A small sound classifier, trained from scratch: widths [96, 160, 288].
Rows from block 5, named by matrix and row number. Each number is 128 + 32 x the weight over its row's rms, rounded and kept within 0 to 255. All counts start at 0. Numbers have three digits each. After the name is the row's rms in percent of the matrix's.
# conv: 3x3 conv (model.blocks.5.conv.weight, 160x160x3x3), inputs 117-125, a 3x3 kernel for each
conv.32 101:059143132109120144066201103087098134149134173149135087179167213148127133142133104122153201125118208133192108138092174098163126135165119088164164101114163145109143157087120112079122143139107118093179121154188087211113123159114099053115184110103
conv.33 100:155138142121100103079113172127138166126149165128102158150126122169154155138154160140154148087134149123120131121125164118158181090084134171150153196136072152117134147144058124109096201205157142143244149121124137124082200247220163122114116140115
conv.34 099:109148129132137160198227081091108107136169154184123126178177161082137150112150214134145072140129100088094115118103091122140077135137084091101158113131141132122081136153179108114195145170125143156129161101114151148111119126132080117145133111105
conv.35 101:069099128094111136178120129128165125123119069198155108116115127155187090147103129124141110115117123149182117133126143178166138182096093135103122135110077133099095167192179101090062101150102074126102153169176140140109102150134115091108108150135
conv.36 098:143092057117162182134101126094123149081046116083101105164183194135179130150106135118153067135108088093147136148137164141102126133142152092081137195176173102114137176182112101149149130141151119090120115074076127141132066136154105121124138123145
conv.37 101:123160088152128123137130166116142121198216165107133139125128179115109113220133103092118137117156142100121120207129130068116134151134171137085072127112109098087086100141143133113168091112135160106132137120115135116112153167119130153151148138125
conv.38 102:114099106149162111126176139071120121088093123126104118090103089104122150122137127154155080126138107111107097070091153114110156121119143087153146137098157110129118169107127173111096135076175126057165109091128148176142115108141093182156115166077
conv.39 100:122098139108149146111104167170106121139115083121148134125161120119156076156066105126153127115141125077136163108123110120052111129097111167083171165164153154152192084095051144206115109156120133118143199135091153161076144091140132082097157128111
conv.40 101:129155121112134173068126218148175158099122143174072109144075105112111143113125114098192110134186083135158138157134145145121153155160138156139111143099130192162152123145142140161097112124117122110109147114145129074103111138095078034034127122130
conv.41 099:089123121120112138131116128112099103122090120114077142145187123161182112156158119118191060084163106081146215111121120095128150167159070154125139106069133133054112169157103126113096108111172104120071068168153038134166197123123167155107129119123
conv.42 101:074129136162182108122112136106138125174188157099132157136161142143113118089171116119199129181082099154140174109112104136163118197179092162136160182047091139139115105081092094082108148153195111119187100067113112094076081168166074121102129072106
conv.43 099:129159058104120114149112097098160196139119138098178199113145122107125113143110115162103113095053133092082106062103125146145080192137063163122095190128133104101135141111107115144174086111163155151140112128116098103100117135101083165140094178179
conv.44 100:163152055123110046093128071096094054139133090163125156118121107103107142127090153099137111121170106114159157144165110120174168116180114156084103061169187062141106097127131081075090130097107201093138138105154099106107121142132142121171073124154
conv.45 102:118111178084123144131089095181103129132101118133172154110141108155155157123130168084066108134120145172144121102127099136162075112120104127098098121077096194118158090061097136086116103082077071103104161159141189154159119087116099128134116177112
conv.46 100:177121106107130176158146200119112131154066115106125110121121107086140111045091118166162182102114165077092139172154100139170056137147136145190134127198084100163127065095098093127178149146119128111107230115121158101126153077107095121144104133141
conv.47 100:091082206142143110153167089129149140098116148128073099099120180144101103081116147182133157172152120169147134147079127150173087131167137095128131146128080189125139066101109095156175123152106127093118145137149119126112121163157107075112132115076
conv.48 100:126124185110150116093146142123098097189171128224157153156085133066102093079090136093089160099106119078112147167126093114124091168168116159145157127155164071115124148107149133134171098053105068130149144140120123153155133102105130121112117106128
conv.49 100:078165212103157133104113126089072146090173105129148103175107125163110143090110122171124103166104082117113083163147152136097075183122103137089087145090110091113132150151076151167159137101177117139098169157123105100088060140120053110140160104114
conv.50 101:117116164148107116140201201159099063144131153147093098122118109133086103164127151075146149089123144077109148165152099173165129157142098196152102160102134153164155135095093212109189052071115108131098118126086129163161090126173087097102119141167
conv.51 102:111108135072119171151166147109150114167136100130087119111156173182192157094123137103089118130103197131131107151201194106159123188116160087131115116066075137166116111133151129098146102086125159120122137133104081094133105117128070105134079098174
conv.52 100:132148195133206137117181135154110089111133072114131133135150098095115087106099117140158083174133092119108105080140127131183132166153096199144106147063095069123121139118110126156086161142105137171084093197134117130132189092115089084168108136180
conv.53 099:164162129179106143147088071114173135183144082080113112106096140103148174186186130217153141117144181167134103083083079166106097158137191150177143094154151155140169136140108162144137082076090123146091109125109186168092136133123156131131120109113
conv.54 098:051184198109113142187108135112071130175094106206124124119126125140147142095135139080167096075177133135130094080185180136180123142120138124142150150144205129156168113135100139109141128126102180140125112143117065127173167080059105068062136137100
conv.55 099:120169125118057077119170198150146113103096142125114173156121133139108135162151140192171133120126135147160097112126122136122122102131121126165148103103131137118109158128090101124186156147130094091119111122083108169169165120127137122112121156129
conv.56 098:120128172129125080122107108130083110151135138166148158113143141127143121164115141135072047131103121172158153087141143080125121085120140135193115139175123155155129132087132120119146154123138165141104142135110107105158093088095049120107066113162
conv.57 100:105140197192127114175105095138098144191176100089202192196111118186127093147153091091115128126098054173132168154168149122147097123105121121124110127104044125118112148138123150125102147142121101137088110058074142148137085134142126116065136086107
conv.58 101:121118126129173206161110127087117159066104216146127168189131115098122116144152095146120091194142118107149156137092109148166110151181111168086115097129127124110140125157247124178185150134134101131119130136044122135054155114105159099149119153168
conv.59 101:114097073202157155137137134194193141125122100099077052147123114095096109173131169134127141088102085150186133162134124121160158124140115187140137129199136116137117081105173128111126132130152143122116159095090181097098196140133100113116115085084
conv.60 100:118065104169111108160119102122080145162138119129128171135129124132165143114103111127137139135117109091101113096107210128094112111134141128162097203182139118120143125185155159116093185132119132132111137120106136116115116117138192102077145119117
conv.61 100:149237122132141093098108102054123119121099144149120115119128153120154097148122122101108198126154151189117128110189106135121141145111139090121121089102146183145176119117110139108093113097152097100130148122149094143094083134178142089151120097147
conv.62 099:108151164111079139141135179146166123083118138115125145126173168168121117148090075174182104130143157115125162130130147082100092139172115090134113069102103103141111121091087100143134135142107079156130071202170080151116126147073141172096138111127
conv.63 100:113103116110182126120150128083096118092115088107124147168122135115112131091121091172086101127076066169148145120127142135157109139130106122109165205092136158121064163169139094104128163104088117099089137149087129150117122119149117127180144141122
conv.64 099:126132140096138160083172246111125118106154125185133122140101118143122155122101135125090064159114081197120082108121119222165112145118103126091134140115108164094096143129136146134136165127192138139092157139151129134142187124079165136131090186093
conv.65 099:144076100139117100148112155099091098110183127158145124149171161121118116076148102098139168114146192113132160088125079111141169103134154128134084089078081131125138065123132136188136083099109082095100125161176159135141147154166107094117054079148
conv.66 098:101109115132170064182130111145109077169099094101074127137176165076123074128164125144124177080124161120153132113144115143111124116145143127159115153107123157147123180147097101134152117165163106161075133120119105083105181190130085095079115099079