Weights of a small sound classifier: widths [96, 160, 288], trained on acted Russian speech (Dusha).
Rows from block 5, named by matrix and row number. Each number is 128 + 24 x the weight over its row's rms, rounded and kept within 0 to 255. All counts start at 0.
# conv: 3x3 conv (model.blocks.5.conv.weight, 160x160x3x3), inputs 81-89, a 3x3 kernel for each
conv.21 [ 76  92  97 120 125 150  98  96 126 112 122 124 123 131 142 143 111 131 152 134  80 132 156 128 176 131 117 156 145 116 154 110  89 135 135 155 130 160 114  80 120 119 102 113 149 124 120 125 121 134 109 138 152 120 112 116 163 130 127 105 119 126 137 156 110 138 137 117 159 110 126 118 131 134 137 139 150 127 133 118  82]
conv.22 [116 160 113 135 135  83 131  85  93 125 168 148 125 117 118  87 108  95 112 128 128 142 137 102 153 175  98 219 106  84 185 113  72 189 144 101 111 118 119  91  71  75  74 112 128 135 136  89 136 174 134 139 143 125  92 136 153 120 127 169  84 125 116 123 165  88 150 133 159 114 109 140 117 112 158 129 146 194 102  63 129]
conv.23 [113 123 154 122 132 127 117 138 135 113 105 108  95 124 151 128 138 144 143 144  91 146 162 117 151 120 120 132 154 131 166 107 128 141  86 105 165 105 109 128 108 141 129 145 110 143 134 115  97 147  86 127 162 135 109 131 130 202 144 110 119 105 141  86 101 122 104  82 113 104  86 107 100 130 120 146 138 116 146 149 160]
conv.24 [113 101 113 147 115 112 122 164 104 152 114  87 114 140  94 130 151 121  86 114 118 142 146  99 116 131 157  91 161 144 137 133 102 116 145 143 123 132 112 128 117 101 108 106 136 115 119 113 124 127 111  86 134 150 152 131 125  96 161 159 105 110 147 150 138 114 137 110 144 131 118 118 158 127 113  95 150 170 159 125 179]
conv.25 [137 113 151 152 120 142 116  82 122 161 130 101 141 143 149 142 112 118 161 124 156 154 107  89 128 159 149 134 131 130 137 128 133 152 125 154 127 114 109 101 116 110  82 118 131  85 101 129 144 150 103 135 160  63 122 133 164 118 143 113 115 128 120  83  98 117 137 108 107 163 118 111 185 113 133 182 130 170 101 115 137]
conv.26 [155 134  84 101  92 107 137 136  92 119 126 146 135 105 118 150 131 116 119 120 126 147 137 113  96 130 104 101 124 177 120 152 114 157 165 127 102 117 118 115 134 109 109 152 129 114 174 163 167 173 110 129 121 110 149 148 151 126 114  99 101 137 138  80 103 123 147 180 116 139  82 133 156 171 174 165 116 118 144 128 119]
conv.27 [ 94 145 109 109 127 144  76 102 137  86  97 125 115 154 175 103 131 167 125 124 151 115  92 128 150 119 120 159 133 126 123  98 131 109 130 126  91 111 146 120  94  98 121 117 134 130 112  92 131 131 156 127 134 119 119 106 182 118  97  90 139 109 125  94 133 169  98 117 128 100  84 128 157 126  93 153 156 149 111 149 106]
conv.28 [120  96  81 135 159 116 128 100 108 125  79  91 138 127  92 158 130  93 122 135 149 162 137 101 128 124 144 117 115 106 115 141  99 144 159 134  96 101 118 121 119 135 125 135 116 151 132 110 124  96 115 165 157 132 108 103 137 153 141 120 123 146 153 137 121  98 139 132  99 127 131 116  94 102  88 101 125 114 155 142 124]
conv.29 [123 116  75 169 129 124 141 129 117 104 105 160 132 122 107 121 121 119 173 104  81 147 151 118 106 115 117 153 140 156  89 110 132 129 126 180  86  99 105 119 111 117 107 139 126 115 148 120 149 116 110 139 108 122 121 147 118  96  86 114  83 131 148 107 146 126 147 120 104 119 131 182 115 147 133 163 125 108 142 114  83]
conv.30 [110 143 120 101 107 125 168 165 164 124 114  93 116  92 103 153 133 125 117  99 110 143 133  99 154 173 130 137 126 131 156 130 143 122 102 106  99 102 105  94 115 107 138 105 123 135 117 130 132 103 104 160 172 148  92  99 102 141 141 142  90 109 122 180 164  98 112 103 118 121 122 113 123 127  91 153  93 108 133 154 119]
conv.31 [118 118  91 131 119 103 121 139 122  84 127 123 144 110 122 103 145 135 142 126 149 128 181 131 147 149 113 144 149 126 132 184 118  90 132 120  84 112 122 151 146 150 163  98 109 149 129 151 103 123 147 113 138 113 119 168 159 126 143 131 120 145 111 117 151 127 118 126 106 141 138 172 132 151 169 172 104  75  91 143  86]
conv.32 [107 146 153 126  93 150 101 119 165 130  82 138  97  88 126  95 121 133  93 158 138 101 222 139 122 115 139 143 171 116 145 135 143 109 141 171 123 143 119 120 139 141 122 128 130  98 144 145 102  95 162 113 117 215 108 103 113  85 121 123 132 145 154 122 123 144 120 121 144 115 123 123 156 123 115 121 110 125 132 127 126]
conv.33 [133 100 120 110 122 115 122 140 158 104 137 146 105 130 133 149 140 146 125 108 126 113 131 140 162 117 126 123 137 115 100 122  97 125 133 116 139 136 107 121 109 121 110  91  74 155 137 112 158  92 116 111 133 171 130 132 124 121 112  94 107 120  97 131  85  73 140  99 126 115 115 141 172 153 115 137 146 157 123 123 183]
conv.34 [ 94 100 134 123 142 150 100 123  91  73 103 124  87 112 159 114 120 132 130 153 123 142 140 124 125 135 125 105 116 128 125 122 114 118 135 133 111 130 152 121 132 118 116 117 109 127 212 189  91 208 193 124 140 104 115 150 141 143 135 109 114 118 117 122 134 139 127 140  90 118 118 114 181 170 143 103 131 150  89 157 175]
conv.35 [112 132 138 116 124 134  98  99 105 133 131 106 162 114 107 100 154 156 125 122 126 112 145 148 110 129 144 143 161 147 115 134 132 113 129 145 105 127 145  93  98 139 156 186 156 125 113 114 154 172 150 123 115  81 151 124 118 111 140 144 126 142 134 160 108 134 113 103 106 105 141 126 113 170 177 107 119 132 102 136 127]
conv.36 [112  58  71 131 128 129 131 106 129 103 129 165 158 193 142 105 116 113 158 189 127  70  87 133 184 164 136 117 136 114 135 110 123 172 105 114 106 136 153 141 145 143 123  95 100 113 106 112 137 110 133 161 111 129 116 119 108 103 151 146 133 102 114 136 103 101 158 145 141 128 105 126 144 149 173  85  82 118 162 111 157]
conv.37 [126  93 134 137 134 136 123 105 145 118 110 121 104 108 132 123 152 125 143  93 148 110 139 137 145  97 119 120 131 123 122 147 146 119 136 138 129 140 131 116 105  73 158 153 104 110 102 102 100 140 167 123 140 109 160 175 123 129 111 118 130 122 124 115 107 136 164 161 148 117 146 123 148 138 107 119  95 155 110 120 137]
conv.38 [129 197 173  89 122 136  86 108 151  96 118  96  97 121 118 141 147  94 112  86 114 123 139 147 125  89 144 104 163 168  89 136 134 182 148 141 121  90  72  97 122  88 123 142 133 115 117 163 126 115 133 122 126 121 117 153 138 131 112 106 127 133 136 108 128 118 169 138 143 114 124 127 146 138 190 139 129 130 111 157 118]