config = dict(
    train_examples=26041,
    n_mels=64,
    spec_augment=True,
    orthogonalizer='polar_express',
    final_lr_fraction=0.05,
)
Rows from block 4 of a small sound classifier, named by matrix and row number. Each number is 128 + 32 x the weight over its row's rms, rounded and kept within 0 to 255. All counts start at 0. Numbers have three digits each.
After each channel's rows are labels from the 100 clips, of 14848, where the channel reaches its highest value: "top examples" is what is common among them. Only what is clearly more common there than usual is listed. The data: acted Russian speech (Dusha). In brackets: how many of the 100, against the usual share in percent.
# conv: 3x3 conv (model.blocks.4.conv.weight, 160x160x3x3, each kernel summed), inputs 54-107

conv.55:142139124118147113106120123106139137098136107104100131123119146062115191104102165126035090108143178129190113110130144125080125122171120194138173138148131119096088
top examples: emotion: positive (40 vs 18.9)

conv.115:147154121150129106125125147155092132134065076098131119140103122138088082133080118126133124089056103099082095146094119143077164071118120121111150146082123152143150
top examples: emotion: positive (51 vs 18.9)

conv.85:136140171128144142106152101132134126160108124103139123200105101138089144198126106105131179116097120108059152139114120123101085131184159098147163129116120179136101
top examples: emotion: angry (44 vs 18.5)

conv.124:109126168169098099116093105156134143144083122114119157134165129146124164142167123165111072139121108103100074105165146113132107080117066138080120107057111085145098
top examples: emotion: angry (55 vs 18.5)

conv.151:148150059167105130126151092114145111107094167077099098124049194129121143173126094119140098148107083124114148141107102175165139142115134117129137080149110158067148
top examples: emotion: positive (55 vs 18.9)

conv.152:074083160117129107141113150136137058085137166106173153076114138101160182104154088093160095101137095127092162086155096170155087150163090137117122077208104139122089
top examples: emotion: angry (45 vs 18.5)

conv.102:079150159114123143131137173151151143099116126186095121124074115108113116160189122108085102157134134130059153161095107105099116121082088121085179142127182160132108
top examples: emotion: angry (45 vs 18.5)

conv.62:145114115095074167107143104111112164082137154161116100099155084082153160103142136158153150109131058151127083056090145147135128125088125144146101119126122059131169
top examples: emotion: angry (42 vs 18.5)

conv.58:123074145198145117160148111098154113066104157079123152124102157126109120135092113183075115122111112115146174167116071152159100154128100092091135128149096110153177
top examples: emotion: angry (56 vs 18.5)

conv.128:161073096149157136113127100155116096090131194123147126089083159127088101094100123138147085117182132145085120150064095094111070188133086109185095143144138177132142
top examples: emotion: positive (43 vs 18.9)

conv.13:148084154081141136141130048123062125079102170118177105108130162115120159106107173128119119169133151125119136130157093170152055157147049109141192104159131069108133
top examples: emotion: positive (41 vs 18.9)

conv.49:150093143150157095148100075094081124047124112124062133145115178129160135189085154051110118157114111156124119175127135089139125139079155087106158147118165082125146
top examples: emotion: angry (40 vs 18.5)

conv.134:133122133178099120183208167123128089105130171157189165108142063138167127117127099195142163175133097072189142101133121150105085045137078099081168080161160083102131
top examples: emotion: angry (66 vs 18.5)

conv.99:139173057125146117098180115131153164150100087181091177153137148140106124125200112153133116177162082090077107041150153087102128086098084158092087096110187111171113
top examples: emotion: angry (72 vs 18.5)

conv.14:100132037143112114149101118135068070117127161098128090103070124112100097155138156126108114158135097123173157136106125103123117178127137122119119150111119118084161
top examples: emotion: angry (38 vs 18.5)

conv.138:120133139113182133106104105136121064109126145100092094115131113116111093132127066092169081113129155121092131149156104154144144129128123110113132135171170076133140
top examples: emotion: angry (40 vs 18.5)

conv.140:112155130162139142146151091136128140109156144139141130070119139080147121096136146134124055168146099187135218141133082147120136109112106119131130119142128058077135
top examples: emotion: angry (56 vs 18.5)

conv.67:133098114110165137133170145094141176165067118061119099104119098123132196101118141093122135085067094125139120144116145073187190092121147102107171140077118083088159
top examples: emotion: positive (64 vs 18.9)

conv.44:103124113092131111120116134043073106073120094118115122109184110154130127099123109178203103146145127114128115151092122153138104115115086145146159100143103130045113
top examples: emotion: positive (47 vs 18.9)

conv.26:145133122115058173142150146163108096128200131087101165109122109139101132157048119086174108205116115100180131136159144084129127125130174131068112168141076135123080
top examples: emotion: positive (54 vs 18.9)

conv.12:107122123185088130198144120102109141092133097141111136136052114108104126112151082120103169111210134076151138118118121191120088141117133103124168095179115128131082
top examples: emotion: angry (41 vs 18.5)

conv.144:116111129129107112173113080068124113108112135111154110125119168128084134068112136146135157120091078111122123126129023131114055110135117107134085065110136093136129
top examples: emotion: positive (53 vs 18.9)

conv.59:110110123136125119112141094106181098153087132135126109115101164122046120167138127127121085095120068092138158086134081158050144092161058116192130115174087104112145
top examples: emotion: positive (43 vs 18.9)

conv.82:143080160084223078117086126109141144063092129092119131048111135142159114121116079109146089162122117170090093142122132102114092082126117209099093129129096165083141
top examples: emotion: angry (41 vs 18.5)

conv.153:074109075068126129108112111127120140100072123132133093114147110153116137154125161120185172127107154122083137152162092177086114138112115099116153159086126131082165
top examples: emotion: positive (85 vs 18.9)

conv.63:135135115209111163091152122144167123113152152124100106057094136121101097138133161127142158144147117140186159175127141178088044110125117112164092134154139070126166
top examples: emotion: angry (44 vs 18.5)

conv.104:094160091101117112042128175168153100119114106136075166118118163154168126093106147164120166094093145133096122128199168122135180146182114079152100101121090141123124
top examples: emotion: positive (39 vs 18.9)

conv.27:090093156164102138065076162130161158157138173084089183145121125112139116125085156101103156151129095110128144123138178147134088150143148086152088181135105167156107
top examples: emotion: positive (63 vs 18.9)

conv.52:171117102126091173131128099126093110075130135134085101150159132111146134187120120092162204114105154109126096157101200108127142120158105151134101081090143150134124
top examples: emotion: sad (54 vs 27)

conv.51:147131102166175109129113148094165143058151149136140076113121138131140171134076093117131088072101168094047103075110086126117116140143080172154168187126165099090170
top examples: emotion: angry (50 vs 18.5)

conv.65:223104150109166086126100106133148100092113137088067115132115129056150081135054059194125127097153093083099106156160117113123091124166098131133104138127138081095104
top examples: emotion: angry (50 vs 18.5)

conv.117:124151135100129116123130084142198058117146145140177142079085081086101179129125110164142052145071089145084132131129123141168086128166087068110135097100137124124186
top examples: emotion: angry (56 vs 18.5)

conv.91:147109076118108078111118141125105143110142153076131149079186133109109134101121115104115048133174120157123123118156089151058070171106148082171153135156113117109126
top examples: emotion: positive (54 vs 18.9)

conv.46:123125119113179101120110128120146102100105130120110083133165206115071105156090102053136109084116111081078174061123115111149077131135119197147147153136098151089167
top examples: emotion: positive (44 vs 18.9)

conv.24:168124072124090142076112081108171179171113125107167101128134149081123129247113166131181097187148095134093102115125116087061108159122122128104129085141114131118157
top examples: emotion: positive (49 vs 18.9)

conv.127:131111131161067105143055105121141152092106117163138065107157094140122174115120155115147135170119120119175087148161106159081120155073204044114107087112090141079147
top examples: emotion: positive (52 vs 18.9)

conv.47:124133091121112143169153120110104145068061130078125090105138134141148192186075118108141125154085064133087120159132078162131150142148110091077090188106078077105128
top examples: emotion: positive (43 vs 18.9)

conv.74:155079149083100143136111159161185139083126181070126109129168170121111124138106184162188085111128163102163053111168123083142107133129116124104087150112074104161131
top examples: emotion: sad (55 vs 27)

conv.56:165136072136153144093164101086074151062085132090113105075063137104153175155075148144153134091133129172178109123152102122134123166161113157169181109106084073127154
top examples: emotion: positive (40 vs 18.9)

conv.154:115163176111137104128120130111104107090117135151079124097109114113120185165093109149071137104092135116107160125053141154090102087130062143177162128148144126100116
top examples: emotion: positive (66 vs 18.9)