Rows from block 4 of a small sound classifier, named by matrix and row number. Each number is 200 + 20 x the weight over its row's rms, rounded and kept within 0 to 999. All counts start at 0.
After each channel's rows are labels from the 100 clips, of 14848, where the channel reaches its highest value: "strongest on" is what is common among them; "peak in band" is the frequency band that holds the peak. Only what is clearly more common there than usual is listed. The data: acted Russian speech (Dusha).
# conv: 3x3 conv (model.blocks.4.conv.weight, 160x160x3x3, each kernel summed), inputs 0-53

conv.71,147,191,191,183,188,211,197,176,188,195,221,178,179,134,206,152,189,228,212,234,196,203,209,204,174,225,211,220,220,218,208,174,167,176,197,234,192,196,223,218,206,209,193,235,212,206,208,189,160,200,191,198,179,210
strongest on: emotion: positive
peak in band: 250 to 500 Hz; 0 to 250 Hz

conv.141,206,186,216,197,230,199,188,203,195,204,212,211,210,211,219,202,186,202,221,195,204,191,208,200,213,156,164,194,169,197,219,218,217,217,210,181,202,186,224,231,210,227,200,191,208,216,198,177,176,154,169,197,204,194
strongest on: emotion: sad
peak in band: 250 to 500 Hz

conv.117,217,185,181,204,211,206,199,222,233,202,196,188,185,185,181,209,188,207,186,204,170,186,141,223,216,197,177,195,214,205,204,208,194,217,185,221,182,171,164,201,182,188,188,220,203,199,216,191,183,185,167,187,176,201
strongest on: emotion: angry
peak in band: 250 to 500 Hz

conv.56,208,193,162,193,182,222,200,149,174,208,210,206,184,103,198,189,195,187,198,207,201,179,204,228,170,231,186,230,175,208,164,197,208,192,208,204,180,196,199,202,186,216,203,197,182,218,197,223,241,182,206,170,189,225
strongest on: emotion: positive
peak in band: 500 to 1000 Hz

conv.91,175,216,147,195,207,172,156,223,192,166,197,203,220,196,168,184,195,194,184,181,204,215,171,181,197,198,192,210,189,204,195,214,182,174,169,217,183,159,226,260,177,225,223,168,194,189,180,211,186,195,167,213,188,169
strongest on: emotion: positive
peak in band: 0 to 250 Hz; 250 to 500 Hz

conv.85,214,176,179,216,223,209,171,154,222,172,190,227,148,227,203,167,203,200,201,215,197,168,220,221,198,240,217,182,199,199,198,202,206,200,212,203,199,208,177,197,170,209,201,230,207,179,185,161,204,202,210,209,220,195
strongest on: emotion: angry
peak in band: 250 to 500 Hz

conv.77,236,201,205,213,198,194,172,199,190,179,209,225,192,180,195,159,206,211,234,224,154,182,169,144,168,203,185,189,196,203,182,233,195,188,220,200,180,199,209,217,195,206,194,177,227,201,208,200,202,163,200,202,233,203
strongest on: emotion: sad
peak in band: 250 to 500 Hz

conv.132,187,186,189,191,197,178,212,165,192,205,187,199,174,184,211,182,198,197,217,203,197,180,192,212,172,179,203,183,166,189,190,196,174,174,162,189,190,219,190,207,184,186,197,215,181,225,200,193,211,136,229,214,219,189
strongest on: emotion: sad
peak in band: 500 to 1000 Hz

conv.138,224,197,209,226,197,156,230,212,206,187,194,236,166,170,229,246,215,237,164,194,209,225,211,164,180,191,195,199,233,175,225,201,208,239,190,150,164,198,219,188,202,202,219,196,151,179,194,196,178,189,227,191,197,186
strongest on: emotion: angry
peak in band: 500 to 1000 Hz

conv.55,221,159,185,216,199,206,205,188,225,207,227,222,174,145,172,185,202,189,221,173,200,196,212,209,214,205,196,185,200,192,181,209,184,210,171,220,167,225,173,194,218,203,198,225,150,220,217,204,218,193,192,218,206,217
strongest on: emotion: positive
peak in band: 4000 to 8000 Hz

conv.7,197,202,178,210,195,177,198,175,181,192,218,165,173,155,169,198,197,176,178,211,184,202,199,218,215,197,200,209,231,199,177,198,165,208,171,207,181,216,160,185,198,238,230,168,207,191,175,225,192,179,205,191,174,216
strongest on: emotion: angry
peak in band: 4000 to 8000 Hz

conv.46,234,207,186,205,177,229,196,179,180,239,232,208,187,194,202,206,182,212,195,168,179,175,193,210,205,194,209,185,182,205,212,219,202,131,184,216,204,184,190,191,196,199,224,198,183,193,163,236,172,176,171,237,178,230
strongest on: emotion: positive
peak in band: 250 to 500 Hz

conv.58,174,202,176,183,182,191,229,180,200,181,169,199,200,164,186,197,212,234,209,192,184,176,213,188,177,181,215,197,172,193,213,173,188,216,180,239,181,214,224,192,209,194,192,210,163,190,197,209,156,202,215,207,215,181
strongest on: emotion: angry
peak in band: 500 to 1000 Hz

conv.154,190,213,165,188,229,171,209,196,208,195,201,185,182,162,194,174,218,200,205,201,208,211,177,231,173,183,197,193,239,215,190,185,216,137,203,191,221,208,187,216,166,184,219,194,230,220,198,220,215,169,194,170,207,198
strongest on: emotion: positive
peak in band: 250 to 500 Hz

conv.128,213,217,172,191,178,169,194,216,173,193,193,185,216,180,213,197,203,219,203,193,197,223,176,196,201,202,177,177,240,220,176,195,173,186,178,193,155,207,243,174,197,241,206,202,159,182,177,220,181,184,191,210,206,176
strongest on: emotion: positive
peak in band: 250 to 500 Hz

conv.88,195,173,196,199,184,192,226,202,179,175,197,214,186,185,219,197,221,157,197,190,209,190,205,213,192,200,198,188,190,202,210,194,196,188,174,202,205,242,167,180,235,198,178,170,234,171,211,201,167,177,196,187,232,197
strongest on: emotion: positive
peak in band: 250 to 500 Hz; 1000 to 2000 Hz

conv.127,180,212,176,212,240,202,213,223,176,182,167,177,170,204,179,176,183,205,182,238,191,215,183,213,181,187,148,193,187,186,210,218,228,192,200,208,194,198,166,178,163,196,204,201,182,208,182,198,211,163,186,183,175,217
strongest on: emotion: positive
peak in band: 250 to 500 Hz

conv.51,144,180,222,174,196,192,235,163,219,206,197,199,187,170,199,211,194,208,215,186,240,168,215,188,187,211,198,175,205,181,184,211,202,210,209,208,156,199,161,203,184,195,198,216,169,181,201,216,188,205,210,223,208,197
strongest on: emotion: angry
peak in band: 250 to 500 Hz

conv.124,220,210,183,200,235,255,202,187,186,235,205,179,190,183,191,210,196,234,155,210,194,202,181,200,164,233,203,208,211,180,174,239,174,191,183,187,225,219,207,217,198,192,178,168,207,191,205,209,160,201,194,165,173,203
strongest on: emotion: angry
peak in band: 500 to 1000 Hz

conv.73,154,145,183,215,212,194,216,232,234,175,167,175,181,187,175,197,163,198,197,202,213,192,176,179,210,173,177,181,228,165,233,191,208,213,185,218,195,175,181,218,205,185,201,203,196,182,234,195,203,222,180,220,159,201
strongest on: emotion: positive
peak in band: 250 to 500 Hz

conv.47,226,185,178,190,217,182,193,163,206,207,199,214,200,176,188,235,189,197,184,205,230,186,209,200,214,216,190,187,191,169,174,210,192,180,229,185,190,214,173,184,230,181,180,248,189,168,215,216,208,218,177,186,233,214
strongest on: emotion: positive
peak in band: 250 to 500 Hz

conv.24,192,188,143,195,219,200,189,200,150,186,181,213,196,192,170,247,186,204,221,186,172,205,170,182,175,214,202,235,191,204,180,176,194,175,168,173,178,165,178,205,170,205,205,188,198,203,183,205,210,194,189,193,232,201
strongest on: emotion: positive
peak in band: 500 to 1000 Hz; 250 to 500 Hz

conv.153,156,220,151,179,244,167,198,169,158,190,204,208,186,208,207,207,180,200,231,226,215,217,218,209,175,165,198,193,191,183,204,190,190,198,187,193,159,204,186,207,219,201,228,183,186,210,180,183,201,243,179,150,206,215
strongest on: emotion: positive
peak in band: 250 to 500 Hz

conv.27,226,222,174,206,239,161,176,141,214,204,197,214,201,186,233,201,197,200,211,187,197,223,184,168,223,205,199,224,207,191,197,192,197,188,242,214,217,177,208,239,186,208,242,180,189,173,179,221,178,190,187,218,230,205
strongest on: emotion: positive
peak in band: 250 to 500 Hz

conv.49,184,210,162,194,210,214,216,147,197,217,186,197,173,162,166,215,234,206,174,176,228,213,214,195,196,159,202,175,219,195,187,186,217,191,202,204,192,164,227,210,209,201,175,173,189,205,190,214,188,176,212,195,208,202
strongest on: emotion: angry
peak in band: 500 to 1000 Hz; 250 to 500 Hz

conv.122,210,194,214,210,188,167,198,207,183,180,188,226,207,163,237,215,187,196,226,209,237,223,189,184,165,198,211,197,197,198,219,192,215,161,204,185,164,177,207,196,165,190,195,177,197,204,186,216,211,191,226,175,174,204
strongest on: emotion: positive
peak in band: 250 to 500 Hz; 500 to 1000 Hz

conv.152,176,201,220,200,158,193,199,222,196,192,207,212,213,214,192,219,201,185,223,178,207,216,194,186,172,250,206,200,206,197,221,219,235,161,177,215,211,212,208,183,191,184,205,211,203,180,220,207,178,206,223,203,180,177
strongest on: emotion: angry
peak in band: 500 to 1000 Hz

conv.44,183,167,166,185,209,190,192,181,173,190,172,186,199,183,184,171,183,225,206,157,221,163,225,171,218,184,177,192,232,187,200,186,213,175,214,188,178,179,219,204,205,186,201,206,184,185,191,221,204,239,157,223,184,224
strongest on: emotion: positive
peak in band: 250 to 500 Hz; 500 to 1000 Hz

conv.134,222,190,190,175,170,212,175,210,161,199,224,192,192,193,196,188,220,239,171,182,185,232,184,191,203,180,184,231,193,218,231,185,201,202,203,199,200,209,211,220,198,194,187,221,213,202,206,213,185,182,204,240,210,202
strongest on: emotion: angry
peak in band: 500 to 1000 Hz

conv.67,227,183,186,180,184,220,191,197,214,209,225,224,195,197,198,197,179,208,213,207,198,221,238,197,212,222,196,192,187,188,188,223,193,198,211,203,211,242,190,189,169,227,234,176,225,177,175,184,197,200,222,224,184,190
strongest on: emotion: positive
peak in band: 4000 to 8000 Hz

conv.32,213,175,190,174,203,204,222,161,193,169,212,208,244,193,211,210,186,182,216,202,183,219,181,191,156,179,163,186,201,206,196,181,195,208,189,190,202,216,205,198,210,215,189,171,189,203,193,163,187,196,190,207,214,219
strongest on: emotion: sad
peak in band: 1000 to 2000 Hz

conv.48,181,211,189,222,229,205,194,197,192,205,208,196,156,156,187,196,190,174,247,221,210,175,201,250,227,197,195,210,206,194,194,200,217,197,181,185,203,196,179,180,197,197,210,159,215,197,198,195,218,207,212,219,166,203
strongest on: emotion: sad
peak in band: 250 to 500 Hz

conv.151,193,196,169,196,184,174,202,205,183,164,244,210,173,206,191,180,171,206,208,172,228,187,214,197,182,204,210,218,167,213,216,186,154,168,224,197,160,211,200,189,197,192,181,199,233,181,205,192,209,183,192,199,205,186
strongest on: emotion: positive
peak in band: 250 to 500 Hz